A small multi-label audio tagger, trained from scratch.
Model: 10.4M parameters, log mel input, arch conformer, norm rmsnorm, moe soft, num experts 8, layers 8.
Training: 6000 steps, batches of 64.
Data: trained on read English sentences (LibriTTS-R), 15625 training examples, 24.6 epochs.
Rows from block 3 of a small multi-label audio tagger, named by matrix and row number. Rows with one number within an expert belong to one neuron, the router's apart. Each number is 128 + 24 x the weight over its row's rms, rounded and kept within 0 to 255. All counts start at 0. Numbers have three digits each.
Before each expert's rows are labels from the 100 clips, of 14976, where the router gives the expert most weight on average: "top examples" is what is common among them. Only what is clearly more common there than usual is listed. The data: read English sentences (LibriTTS-R). In brackets: how many of the 100, against the usual share in percent.
# router: slot weights (model.blocks.3.mlp.router.weight, 8x256, trained with AdamW), inputs 128-255
# up: expert up (model.blocks.3.mlp.up, 8x64x256), inputs 128-255
# down: expert down (model.blocks.3.mlp.down, 8x256x64, transposed), outputs 128-255

# expert 7
top examples: voice: male (84 vs 47.6); the word "but" (30 vs 9.4)
router.7:105140174109102126111103156096135102151119130145106093094151104157096121117152141116165137141109149145072103118131110128149132129118091134126134155130142147066098143134089130124115122091130129086145081124119114112097174120185150148117125135154137130136136116119133119123154133108127122136138117152107081132124147165132126110180089109106166114106132156101144118129133116103121107118098
up.0:135124114124096128128128128106127127138128130128177124098128129128110125128133141125128129128120128128128128128116138121000128117149128128087127128143128131128128128128143128097128128127121133118129147127128128148094091128125020128128128138128128129128129128128139158128130197128131128118128022132117124128128128129124128086128128105123129127132147134125128128128127127132128092144125
down.0:128128125128129129129114128156128120143128129144128161185067128128096106126132126128128128128115128128081160112128115155154078154184111092175127173128118128047128127113126125144145127128129156140149128128128137128109191120171128128130140131135115065123078120148153128128126130092097148094146131127135129128128128112246128128151148128145128128120113138158129133115128128128106128130133
up.1:128127138137129128133128128130127141164128126128126128144128126128128204129080082128112128110115128107132128128255176128189128143128128128163127128131131109128128132128129128190129127127082127134115128128125128129174125128128255128139160128129128128128128128133162128128091131128129128127136127111128132127123123106128128131128128114096128128128128128126128132128129120128128128117201
down.1:128128135129142128128144128174128127134128109056124047164218128128120103143117128128128128133151128129140117074128200126124130113137119129150203179129146128075128096116129120129098128128051098115111128128128131128129154148140128128129083131124101143097136131147092128128131125181134116148142128128127111128128128137064128128155084127135128128124136123128123127100128128128135128126113
up.2:128128120130116128209128125107128120126128128128129128128129136123128056128160128138125128130123128128128128129113125127216128180118128128128110128128131126128128128128127128128128127135128078128127126128128128142202128128128128128128130128128128128127128128127062130128128128128111128094146129114128129128129006129128132131127128115127107128128128068131128083128147128142128121128122
down.2:128128126128110128126128128097128114154128129086159134121071128128124164128134132128128128166114128128128120048128153100100155127083132134124180115126154128155128085122147134128148127128095156137111128128128130128128159120098128128132140131114134080146171148157197128128059134149145174119162128145186188128128127153195128128110154128147128128130134140131136105147128128128142128129103
up.3:082144128128122128128128128163128130173128158127128105122128128128126129148128128127122128162129128128121128128255129128118128132132128128128129128128143128128128128128128128128128127128135124255128165128128124127111127128128116128168128125128128128129128128128135128128128112128115128138079167128192121128128162128130128124127128114128128128142128254128128133126134129127128123128128
down.3:128128128129118128124128128141128128128128100129117060140169128128106084096150120128128128142094128128142145117128116137135100115165104109136061132128142126160128130122119128122104127128130113081144128128128120128121043072102126128127123128126110196173014134063117128128126147181125104126127125124127092128128128125190128128126125128109128128142128062127114119144128128128156128128162
up.4:128129163129108128120128068131128127128128128127152132109083128130128124129143128130129128144135112182128128128198148018016128154128127128124128128150128124128128131128127127119128128133203136186128101128124128128038083128129129128094128128129128128128118128128068128128093145128123128128025128113117127129128159146132129120088128128128125128128122128115128129129128128128128118128156
down.4:128128129128135128126166128086128138096128106120125126110143128128132201129130131128128128100122128128095163122128133112124167128225099146069216128130054129168128154137119130128133129128194145134115128128128128128116107103123128128089127144115133178150215161124069128128128128048134138114075128126134122128128129146130128128108154128116128128127119083140115119147128128128109127127089
up.5:014128105109131128123126207128127127132153139127138122135128125127141017129128160128125128183124128137126128126098127123000128149128128128122139128128129128128125128128130128140126128104063127123128103128128128118161127128128133128116131142128128128132129128210128128125128118128121128127123160128121108125128131157128128130128128121120123128128128103095128128128127128127128128128113
down.5:128128128140131128128134128185128129138128091088137080204151128128129197168124128128128128125104128128164133125128177136147179117120116103197157102135078129082128128138128123111159126128193110119105128128128128128129167127131130128126070139138151127122085121140086128128100133122132131096086128159129098128128126099133128128142132128139128128125099196124139143121128128128128128117160
up.6:127128134105118128127125128128128115100128128128132137031128128128159135000107113131128095147128128129128128129130049184107128144127128128128134129128142131129129137125130128120159126135128124128128137128128158127129130128128126128128135127128128128128132128099138130128128108125127128084073163182140144139126119028128128131128128128128126128138167128179128128131145126154128128129131
down.6:128128130128117128128127128064128107128128126133135142164070128128097192158136130128128128114063128128118128103128131143130135107145123117118096104123125128155128157135120104129112129128152108044082128128128132128134111126130129128117138108130128125048193108143161128128111130171124106127128129123044128128128127140114128128123088128167128128136158143121139113100128128128099128130124
up.7:145127144110127128130128121141128122123128128128128132125128128130124096157166128128128127224141128101129128129070120130124128127128128128120116128128128128128118122128128128157128128130157143118128135128128128122059126128128133130130124128128128126128037128128128129128128128128125128174120128147128128128128128129131128111128127148110127128128128119096137131128128128128127104133125
down.7:128128132127127128128089128123128158120128111162129123143108128128121160127132126128128128126141128128121128156128140115147108111128132110160095127138147130124128105149185149129140128128212135140090128128128126128129103092127129128125135129137208097077205175113135128128089160121132128138142140153118117128128129119093128128132121131133128128131116156128162119117128128128022128127160
up.8:129128117083127128160128139131128128097128128131136123128130128120137153121128127128128083101140128149175128128127123127132128129128121128128126128131127128128129136128128128105131135168128128121128120128128125134123149128128125132127127129129128128127124128128134128128128211128119129127122078124129122128125126117122128128128128061173128127128129121109128119125128133131128128128128
down.8:128128135126126127125161128125128138165129136114097123148128128128052093148145132128128128130126128128149140133128126092137056137063182095129156168128128128088128122135128134127122128128090139058170128128128121128137128106096128128123102116094165141145187138128135128128132134173138151115176128125118162128128129128191128128115150128167128128131103130163145108127128128128171128128119
up.9:103128130127128128151128218108141134192131128119130125128126128128129116120129129132121130143155124215128128126122126135110128113127129128129121128128123128128151131128128128128128128128122128150130129128132128112089128128128128126149133134128128128128106128128098128128129129127120130128137170078128142128052050139128127139128128140205128128128074255128128128123122128128128095128127
down.9:128128122129128128128154128128128128105128132175128109133135128128145132098141147128128128129151128128128158129128134109183159128098194157161173166128145128052128118127123143120059127128203129107165128128128135128126042123119128128136097125122142191092147188130105128128120154086141135143115128125129125128128125120106128128122058129137128128128153180146131094106128128128151128128088
up.10:129128127123129128134129113174128125128129125132081122046131128128124003130128128127128128128059153097127128129096127124089128129129132128128141128128128128128128128131130128190129126128138142126128128128128128121095130126128161122127128126128128128128137128128124128128131125124132113133255149130130132128124143198128128133128128128124134128128129129106128128149127170129128117115128
down.10:128128116129128128123130128147128149158128103179148137152111128128165096138117129128128128170119128128095161106128127148152148109150108154148143131129124128060128123124098094130139128128193111117142128128128128128118126141113128128119138107128146118103129181152139128128134105114147060171122128119123092128128129129181128128111255126136128128139128119140116177122128128128127128127183
up.11:128127255120130128128128129126140128127128073128128149122128127128128150129128125128130126113183131147128128130144132129131128139128122128128129128128127133128121128128106128130128128127097131125128130128128128119117127128128127131128148139128128128128127128128145128128126108128161127076131108126128127128131172125126128120128128096075128129144066114128125128130129133128128180129120
down.11:128128116129108128125105128125128119128127122145134170140212128128135156137159126128128128136148128128057098105128128137106078143127127099142173102128123129198128128108118148127141128144155114176157128128128119128134142101113127128114104111152120138135089134121136128128120133084104189121129128144139097128128133059162128128122136128122128128153119093151142134149128128128149128126141

# expert 2
top examples: the word "she" (31 vs 8.6)
router.2:107104117092135109124143120095126209158165128091121102132131106130126090088155126098148163141133118111156128140144124161115145138144112142143109117131128134111132102095100160119099122176136162155103144128157090155098122127142144121169177110124138140113111128154144158107149083210127128138096130163159145172135148141156129108147174079114105120123169188105093148151157126150162137115163
up.5:144128220127127128118128127128135147126128101128139119042128128130128046134131138128128128131132128209129128128066127115127128124127125128132128128128128127128140128128125128057128128128128042094128127128128128159166128128128129136127107128128128128128127128128128129128128128206186128128128163130128128127130129124131128125128128204161114128128128129115128128133122128137127129131140
down.5:128128125128128128125129128115128130135128132175132119124126128128130157111138134128128128134111128128076121148128138131130057140119151106137160093125136128107128127096159102128103131128190149127125128128128136128139184179114128128102177140095062132140067163112141128128127154060125092093132128125080095128128133136090128128128071128134128128115133120112166128106128128128143128126073
up.6:139128118131120128097129141120125133125133130128129136133128128128128159117226108128128128128128128043128128127158128147129128129127129128131128128128128128128122124128129128123128128128090128139128109128128128133003125128128129128129128126128128128128128128130123125128136118173128128128129129124122127128130255128128128128128128117130126128127128124104128129127129128113119120124118
down.6:128128130128129128127129128129128131129128141036131126094231128128134115112126127128128128115160128128139137061128154106118195113157125129122139182128100128111128132091120123125123130128081139131123128128128143128142135130137128128120102118128119161129073079131156128128118142139149128071114128127144138128128132101079128128189143128149128128130148147111108131136128128128140128128114
up.7:000128134144128128100128116125133166051079136033124135105128129128110113131096190128129128137120128129128128128128128128115128129126128128128134128137128128128128141128127128187128129140128132127176130128128112136187132128128129126141128169128128128128117128128125119128161127169128128129213093137127128128067127128115128128128128237108128128128087164130128128128124128126129135128168
down.7:128128126141136128126100128147128123122128103133128172118089128128128120133144144128128128131138128128096120111128151142142119117097129072148075181128141127101128143125121132133106127128169092120201128128128115128124175076098128128159119134109152131087157088138168128128100127093066125078161124127129120128128129183074128128147146126145128128117107119101105132112128128128108129128121
up.8:102128145127124128068108133145128127129127121122120129123129128128134128158128128128128128141085128214129128128127128120117128061055137128131128128132128128128128150128128128147104129132130128137122136128128135135128107128128129128149128128128128128128118128132045129128152128098128122129128079151129139128126088162128128134128128128129127128129109126135128115128128129128128240104128
down.8:128128129131105128124150128087128098136128105037114127161128128128110199122151115128128128114092128128152130129128116110129109134148096110126085139129120127070128175141116128135116128128192163108167128128128128128135179126138128128151129137131121097136154107182116128128127170135118108133096128107148076128128130105084128128090086123101128128143151128169098116125128128128125128126091
up.9:131127127135097128115128253128128132135128127128139127125128128128187099081128128128128128128146128195129128128070136116169128079128127128108129128128128128128128133128133115189131129109150098110128127128127133125138128127128095117135127127128128128128128128128120130128127129255128126129128239150128130129118113128129127128128128170138128128128130084123128129128128128117138129128126
down.9:128128128129125128130191128121128115130128129156129153118182128128128147100090135128128128101127128128129149214128151146128153138166146207125124129128119128215128129115137152133125128128122151122127128128128125128129132157084128128127108168128128127144216111079131128128137155105162139140183128140131113128128126123097128128126156128183128128127086100100136099126128128128124128128145
up.10:127128121207128128128135131233128129129128128126128128234128128128128073133127125128128128115131128174127128128140129003131122108128132128129128125129128128130134068128123128129127129132128195128130135128128128127164128128128124093136128129128128128128128128128147128128100127122128128127127090128191146128128135170128129104128128114050128130128127121047128133128128128129129141129128
down.10:128128130128128128136095128107128129122128151155108192045099128128176127131148127128128128126094128128120133161128131119128107139102150135137136120129133128051128136126126150129127128128125122110136128128128142128101150105080128128128152128124158115129066161097108128128100134174083164111148128138137134128128128123136128128153005129130128128138131128109128112123128128128135128128131
up.11:141128121129091128128141255137128127127128129127136131037128128128128109129139135128128128131145128180128128128130129121099128127127128128124128128111128123128128129128120128161128128144135129127131129128128131127128105128128128125127128127128128128128128128128130128128112149131115132132139235080127130128125114128132130128124128150130125128128126113091128127128128129128128118128131
down.11:128128123128138128130154128135128133080128135144118130114158128128147165083128129128128128115133128128156122155128134132123051065130132120157159120128113130146128142134126125126129128128113122137124128128128122128124155135093128128116144133115067161080129135110213128128132134139141124126148128110097100128128128189078128128147168128160128128125143130100206108064128128128123128128109
up.12:120131129109134128127128133126128147125128129128128138133128128128117133107128117128128128128050128000128128128146128183125128126128127128128078124128130128128166128128128128112128124121098100129128127128128128103057128130128128128118128126128128128128128128120123128128122126137127124122133111130130128128127250129135128128128128127142128128128107125184129128134128128121128118131165
down.12:128128154128150128130124128126128122126128109113112134023123128128153117122137098128128128161143128128136136143128168115128201117125099133123088135128128128157128128129104126128123123128112132089163128128128129128123135125129128128124113137121087096129130139121149128128164109112126063139077128097150176128128128161227128128122115124076128128126209128140092117139128128128146128124104
up.13:120128132140129128127134141121136090128130128125114128127127125130130126137128127128092128121107128126129128128132140152149128128128121128129076128128128127128130128128128128123128127067133128174128184128128128126124128128127133117124128123128128128128128128128082128142128156129129130127128127127129190128128128128128129128128128143121138128131080072255130121127129128127128109207128
down.13:128128123130128128127189128129128151112128133138123052155022128128101107123140131128128128128117128128068105127128089121136143127140164096142090097128128129157128129116077125128125128128139117159051128128128124128118139135159129128115137130129172127115134099124123128128077114125097145164156128126120104128128130127141128128087187128111128128139089111093072145111128128128170128127081
up.14:109128128128129128126166127130128136139129128127159109101128128127127124115131133128128128130161128000128128128122128127144128127133123128130128128128128099128129130127057128122128128128069148145129134124128130128021176128128127138136128127128128128128128128102134128128074128171129131120134069137122119128143189134128128128128128138189130128128109159102128105105128128129132048123130
down.14:128128141128146129127096127134128125115128092118132143067152128128165138101128102128128128128128128126134079138128084131121218152126209109161126134127128126124128095141140130128127128128160108138099128128128129128118112087127127128115130132126102162104116142131127128128130132161130105118070128125159088128128127098159128128078162128132128128128154132130135117126128128128115128118102
up.15:128172131194126128164086131126128141136128124142128129128128128129079139128132152128128128087079128230111128128122128229115128129128122128130100128128128126128125140128127128128128128186132118138128122128128174137149128128128126131084128129128128128128128128128104115138128150172135127117120128000126118128128109129137128128128128115145128128131128089082128127128128128116132121128097
down.15:128128127127128128129137128120128128094128128139133151134136128128103172075121157128128128105147128128078142116128095107099135074071156122104150093130129128141128159139146138128127128128119126102135128128128141128129149167096127128123143123134081150174085130171138128128120131125123159133128128149117145128128128130124128128133107128104128128152140027129135142120128128128117128135095
up.16:129129125082095128127127085129128205131129219149123124115128133128128109091127127128127128128128128129133128127157128131114128130128116127140132131125128129128129128128201128124128128127128135039128129128128128044162131128128127128080128128128128128128136128119128130126127124134128128126128113160127092128066139129128128128128128080133128128144130130122128128128127128130135126130127
down.16:128128128128129128127124128107128121126128103164096164155129128128113094214077130128128128114127128126130144135128121111177118116192125104078106083130170128148128122125124126128107125134128174120104128128128130128126102128131128128136127126121173127157132147134132128128111120166105086179156128135117096128128129180121128128138131129115128128129163127101111132100128128128169128128094

# expert 3
top examples: voice: female (79 vs 52.4); the word "is" (27 vs 10.5)
router.3:115153161127123115149108108132177122142111144140116101112118128081181115151164139137138141130133161102124107138130120184103147129128103115149118175122097130128163164108098126087146127106128115171122143155128151123091126154123109113118131070109144139133121159111103131178170133123070168163120083140118168132141154097135109139158114151160176085131125138078134146093140120101100105163096
up.0:209128073129124128129102126179123127128138127111125129121128125123170205128127122128131128131138131112128128128128128127184128126128127129128176127129128128130125130128123131116126129128129128128130222128128131081044125128145128128128128124128128128124215128126126128128115142128128133128128127117160115128127122082132129128127128128167124128128127128166128128128139128121128099131127
down.0:128128138129151128128099128132128118178128128216130177098111128128152126180113102128128128125128128128102184139128147132133104119157128160138091170129149127136128153084146124129130128128136124111109128128128137128126162103101129128112106131129074148112097170128174128128150129169115054137123128066069137128128131141162128128141135134099128128113127182127082103123128128128127126128073
up.1:110128122120130128134128207132127131122128227117129128133128129129128183128128129128129128128128123117124128129206120128130128120128139128141183128128128128128128131128128128128128132126219097079126129128128128149097127128128126141081130121128128128128128128128128123128128125090124166130108134000041128128214121124103128115124128144110121128131127145128128119128128127131128084128128
down.1:128128132128128128125130128112128128104128101104130192074090128128139169136129136128128128094129128128173136096128138097126184123086120148078089149128196127236128131191150093130164128128129129124085128128128119128138144159113128128140125115134122178129098052152113128128113128144131150128113128144133120128128130091128128128108199128128128128127181134126125131117128128128118129120163
up.2:128128155139120128128124119138081126132138129131128009172128123124129156119109128128129128129127128170128128128239128137142128146140111128128129128127128128129129161127128128070127128127105129087099128128128137124000153127128128128128128126128128128128128128101127130128128240134125128122128127124128025131128190128127128128128131140148128128128128122128128128127131128132128116126134
down.2:128128135128154128126160128121128141108128120131126186123093128128133141108117128128128128104132128128132155193128130124151171121180134141146126128130151128036128137093129122128120128128164129143099128128128130128130199106107127128137165131129119130144156159130186128128108136184140127159100128116097149128128129126117128128127110128128128128126140126128146124140128128128110128122157
up.3:128128117128128128129087128129128064069131129137128107128128128128132153096120128127141128127128128255131128128095128129128128148128146128128128128156128128128137128128127128138133128126139125114127128128128129093133111123128128137127117128128128128128128128128104128128128112137129128128129241087133102128113138127129128130128128166255130128128086124128128134127128127132128126122127
down.3:128128129128125128128132128149128136161128157135126133145100128128137141099122127128128128121124128128182154116128133077136165140161136077204122110129123128094128146137142146128117127128159136139162128128128127128135146146095128128120166140131109122130152168128195128128095146100156183173124126128100121128128128115200128128137083128126128128121133103108129101135128128128144128127110
up.4:128128148074114128129132123054129130109128128130131063116128128127124127086113128128134128128127128078128128128159128130200128130135129128128116128121128128128129126128128128149131128128040128141128129128123128113071128128128138146115128127128128128128130128127222128148128128129128130129128013127130093128118214128128128128128128170158128128128129085125128128128128128128128129129104
down.4:128128121133128128125168128155128126134128137078134105094092128128090148062141125128128128135105128128148123161128154116137073142145115114150108109128124129165128127103124131128127130128153134198107128128128129128115074125206128128110109125133096113137164119083134128128181126073052109094110128128092170128128128127069128128148092129124128128128119199124114125123128128128114128120099
up.5:128132200127147128128123132151128136126128127129183128126128128123007127068126139128101128128119128055130128128142129129133128115140167128166128128128127129128136129128127127127130133063095125000123129128128129134124123128128128133130128128128128128128111128124237127128128141128115128107122111245116077128137128140130128075122128121116121128128128116127128137128128132135128174128128
down.5:128128125125121128128183129148128129126128114082134141170199128128131123196129128128128128133116128128122171121128152148137148136121150120128109167129145128105128142136128128117103128128130146125120128128128100128103133031150128128179120099128131118164145142216088128128138141060157087106132124142131226128128127125121128128142160127127128128124142123173110104099128128128154128135153
up.6:129128129129118128128128082000128125142133128126127122067128128129128149126125053128129128127117128112122128128164128128111128129129167128128174128128128128128128122130124128146128135128129132135122126128128127123237128128134135128130125128128128128128130128133156128128128128112128132120127137171156143128128111128128128128139128128082128128124137107220128119129128132131121063137129
down.6:128128134117136128115160128126128131051128111091104122206090128128129135082129132128128128134101128128163137195128088135129082124115134125075085197128082128139128212123128105128121126128064150101102128128128122128137106204185127128133126129165155088123127109121142128128114127116161134110132122126131053128128128161175128128145130128130130128121155090133121111064128128128133126120120
up.7:115128124130109128125128133132128158128127167131128129148128131129128128102107128128138128184152128120128128128120128152152128118121128128126128134135128128128127099128115130128132130126255126128126128128128128125127125128128131134004128128128128128128183128125147100128129121128128122139128181129170131128125092130128128136128128172113128128128128128177128128127128128128128128136128
down.7:128128135128126128128159128134128126146128127061125137148118128128159129141127127128128128116128128128125105127128207138131224128166112038160062107128109128154128113155142130129129130128128124123132128128128145128128142127169128128106136147128161132122111134116124128128131126162150124101116125125076085128128129131097128128154193127156128128128130205107142118117128128128104128131131
up.8:115128143169148128139134097196128121128128131121113158123128127128131154140140129128128128128127118186129128127139127129109128119129134128128127128128128128128128128128127128096128128128107122194128145128128133087105123128127123128127126128128128128128119128127172128128133138122144128095128118093131169128152209126128128128124128161130128128128122118121128128125128128131128110128139
down.8:128128126127129128124106128094128128185128103255128130105157128128118076123128147128128128140130128128157116164128135116143055127155127149069187201128105127117128122129129125128133127128175128153127128128128128128128131111107128128126115115130081098140207091133148128128113116184127174181149128125140180128128124091129128128114137128154128128121076119139107143161128128128130128127129
up.9:132128197017130128123128133095128128127128120121128136184128133128134127128128145121128127160218128125128128128027128128003128119128045127128126128127128126124128128128127121128127129121102128128128128128128128124119130128128126128128128136131128132129128128129161128128118135133135128119100117129107123128143134129129128098128125223158129128127164121128132128129128128102128128128124
down.9:128128125128128128127141128103128104140127151113142106148126128128064092141155131128128128129119128128095111172128177105127069170166124117113118121128096128186128109122107085137132128128115125174172128128128127128132136196119128128126094112126145111122137086145142128128168132111140155096103128098127144128128128127119128128101107129091128128090086120127196131095128128128081128111108
up.10:127128145128151128153127089128151124121122129127129150103128128128128125128123129128128128129214127028128128127128128128128128126128071128123143128133128128127129070136125124087128127127153128128128128128128101121226128128128127115085130132128128128128127128131129128128148153128127133128128167127073000128128132129127128129127128132074128128133128127121128128114128127127128142124174
down.10:128128134129129129128167128159128115060128131119125167168128128128129139126135124128128128130168128128123159072128101137125170097104124117125175081128112128186128134121108122127114123122105174179172128128128127128155143136116128128120055145129205111149090128147147128128088151163171131127063128142126117128128132128138128128126121128080128128116110142105109136131128128128115128134123
up.11:140128100129122128129128179126128134138128127131128111086128127123142127128127150128129125136118128127129128128128126124130128126128118129128101128128128128128133128128129128189128128128132130070127091128128128129111128128127128128034128128127128128163129128153134128128255079128127133128125115128119121128120143128128128128125128112131131128128134128122128146121128126128129103104128
down.11:128128124128129129130105128185128134114128147102128159151128128128153071121151125128128128144126128128129121151128087108124125125125138108162150139128127128084128129195126154128128128128142132108131128128128125128129097146148127128143184120114143174128121176086124128128124127216115143146103128129166102128128128165112128128138130129091128128143155145143100124128128128128148128128135

# expert 6
top examples: the word "i" (78 vs 20.8)
router.6:112137151134153147121130120159149076152117167134114091116109094115078142133159145090124110092102157121119139137132100162092121159127122135118121124099123081114101133118113117100136142058068167136098157135127155068116126129145131106118123105117114118129105113114142123129182090154102089122114126106101100121111133138091109086087111126104160094140134166162116151107129110136122142144116
up.5:126128157146125128129130131130128128127128149181160128103128128128128109141126128128127128104128126135143128128144128130123128142142128128128130128128129128128102139127194128124139133128127126139140126128128131128127139128128127128129131128128128128128128128129140213128137170103128128128255128129084126128103183135130117131128128115134130128128128128097128123129131128128127111128130
down.5:128128121142128128128105128168128139019129096128103142097114128128148090126133124128128128172134128128160158165128147110126120107054082129138207163125120128055128129131130122128160127128149173160154128128128134128133103107131128128129128135122126202115134127179208128128093117130135134139045128117109125128128126162113128128129129129148128128128096120163129149149128128128141128131108
up.6:149128088134145128096085129129128129129125156138152133114128128128128099078121093132128128127138128152128128128083128127164128101139128128127143128131108128128131126128128128118128117129145161126128159128128144000141130128128102126119131129138128128120128128113168127128060106145128129128123130173128108128124036164128129128128127006127128128128128154197128096120127124137128161131129
down.6:128128126134145128128138128100128126127128178087154088202152128128134213115123139128128128162110128128161152106128148138147126115164090111083098115128150128142128134134127126131143128128161128087084128128128133128129130129086128128115153124127086142134076127118070128128178148111163136204133132165113139128128124154140128128134097129136128128129129118125155146114128128128098129132170
up.7:107128123151128128095129155122135126127128109132128138128128128128128131128128125128131128127127127130128128128174130141072128134128133128129146128128128134128119128128129128047128129128123157128128128128132128122127128128128210125126128129128128128130128128138207130128128110150138128128142143072128111128117124108128128128128128057153131128133121128148128138122129128107128127124165
down.7:128128143128126128130121128109128128195128112140122123031113128128143045099128129128128128129142128129110128103128161118126189125199097129184054189123126133189128093125103087129110128128158089138082128128128122128122157139178128128119118126109149153131110125135092128128112132110136139161082125145099150128128126152172128130125114128122128128130140143131086114125128128128131128127102
up.8:086134078129160128129128127136135118127128104131133139126128128128122132134128129128101127128116128125128128128140128140130129143137198128110128128127112129131131128128142129130128128129072111127123074128128128179151126128128149128124159131128128128128128128128212127128128122098125128128116129128104126128125121128102131122128128078071128128128104168045124130128128127135128122128128
down.8:128128150128127128128090128118128179144128136137113213111147128128115108074119137128128128123127128128034132171128141117169079129070072162106088182122147127134127131132091127126121128128165132095134128128128133128124125148123128128109158108117130133118143130092121128128128138127083136126112128136146122128128124125062128128143132124147126128149095130161126126098128128128132129128109
up.9:096127126108128128128186000122130115129128113128145142127128128128134126128153128130128128128125128097128128129101126070132128125128129128127159128128128128128128128128101128129127126139171128176128129128128128128142128128128158118128102129128128128126128128180126128128138131125128161131141200154135167128120129129123128131128128139131124128117123184062128128109128128128125096126102
down.9:128128111127128128128083128146128131161128103096151198134198128128125088138157128128128128127081128128116116106128132104149128131120163124124083151129145128172128153164096141128121128128166157088110128128128120128132172134174127128134137128149143131100224119117099128128092122125123187127075131148139208128128126118200128128134095132122128128124137111140078176123128128128104128139128
up.10:182128159121135128089128000127128129125128088124127130128128128129134128115127128131150128133131126123128128128129129129129128136128119128128134128128120128128135130128131128104127128128121121128101128128128128130111131128128133129128125135128128128128124128128129128128133114123151128122127122140128123130126127129129130127128128129128124128128129153181128128132135128128131125139221
down.10:128128135128147129127092128193128113124128108100131171134095128128125133059117119128128128114124128133146115146128129124151085096133122078087079230132109132133128134127125137123136128128163180095067128128128127128139105141100128128112128158124108111162115129132117128128134139134126157064112129126100126128128124139115128128128084128102131128134171109132126128127128128128143128147076
up.11:129128157127149128106128146141128127132128131128128134116128128128094187158128128128128128127128128122128128129255128160109128128128118128127128128128118128128112123128130128178128129100128129128128132128128128121080130128128128113127126128128128128127123128128181128128132121161129122127126101128128103128128130128133128128128128118142131128128128174134128129128126128130127128154094
down.11:128128124127135128128133128134128125134128127101123085116172128128065100117144113128128128136097128128152126126128117181127232155075126142149013084132129128175128108110128146128133128128092113119070128128128128128133073159152128128131127110136160161152076147125223128128177109141152070126086128097192119128128130128093128128160100128103128128128172054118089136118128128128138128127168
up.12:032128145127130128124128228185128117161125127128107128127128119131121177133141149128128128129127126183128128128126128128084128144128126128128133128128126129128111128128123128125128128128115153142128128128128135107129128128128128103119129114128128128128125128126236128128148127128082128128128175126124127129124139033118128128128128070127128128130112128128128130140101127128128081110131
down.12:128128128127144128127063128126128120128128072205130175102073128128097059148122135128128128089123128128076125130128132157085208124116110075162115147131111128193134107129134127135133128128152189127157128128128131128126050148118129128134123136128157102148150110142114128128139122060116110173155128130113137128128128159110128128131157128126129128124138141133130117095128128128126128125133
up.13:103128118194116128155129135130128120160128226133124128158128128125105122136128129128128128122183129088128128128194128135174128102128128128128132128128128128127132130128126128081128128113138130255128127128128129147116128128128136128128126119128128128128128128128105128128162096127128128128161131201131153131115255128131128121129128113148128130127127136134128128129128141128128214126130
down.13:128128131130109128126132128194128120090128169220138121092124128128160056104115133128128128135152128128127129130128097133129133139137185130110143135125171125145128128149130118130134128128128130157124128128128133128143160104126128128131151137132127117120191126132202128128092128050126202120124122154148154128128131119136128128128044121140132128126129130095129128111128128128124128126124
up.14:127130102141128128127128126109110047173128130128113123073128128128127066162221109128135125128127128071128128128145128139145128147128147128099115128128197118128121135128128128136128128122128119134129123128128129114132127128128199123132128129128128128130128128126126131129128100122090123128131092058125129128169079128128128128128129128059128128128138128127128128127138128127129112123122
down.14:128128111127124128128150128129128118095128137165127112181163128128144152169113130128128128127122128127117138098128127173092125128045110151135161069123127129104128157133168103128159128128167150082127128128128157128127168111115129128145094100118138151115165107091139128128073151119132145113099128137114125128128127120127128128127100121150128128109116118164101120121128128128140128129083
up.15:123128000136129128128128129161107061125139129127128128152128128128162047088118160123127128140144128132128128128128128092119128110128128128129170128130148129128129126129106128224129128129140124148124128128128128199022111128128128128127127117128128128128129128210125120128122101128127126138112130120133131128110128128129127122126128129117128128111128131075128128102101128126128129130128
down.15:128128138137133128128094128120128131145128128143131162112149128128130079139127089128128128156135128128135088133128125122118127147078138119140056125128140128250128144165083172130123131128212154144130128128128131128137106132093129128143115135132138113142057156114126128128145130162128106172128126117086122128128129082122128128147141125140128128144167121132160121131128128128128128132127
up.16:034130101131146128126128128128128113090128125126128059158128126116129070126128127128129128127127125084128128128029129130108126127128151129119141128128127126126139136128127128098124128073128128131128143128132140128167126128132128130131127128128128128128127128167127128128137250139124128166122102120125129128127133128115127128128128144113103128101127128127128127123128144128128120141145
down.16:128128127130130128131141128108128134128128149151080158028185128128122131118095096128128128141077128128144089081128162121117141109147126105127164224139123128156128160125142151131126128128110169134141128128128140128128140132128128128148122133134074154106145178131104128128128133147160082129127128214135129128128125127128128128106202127102128128129088185076097104131128128128108128141111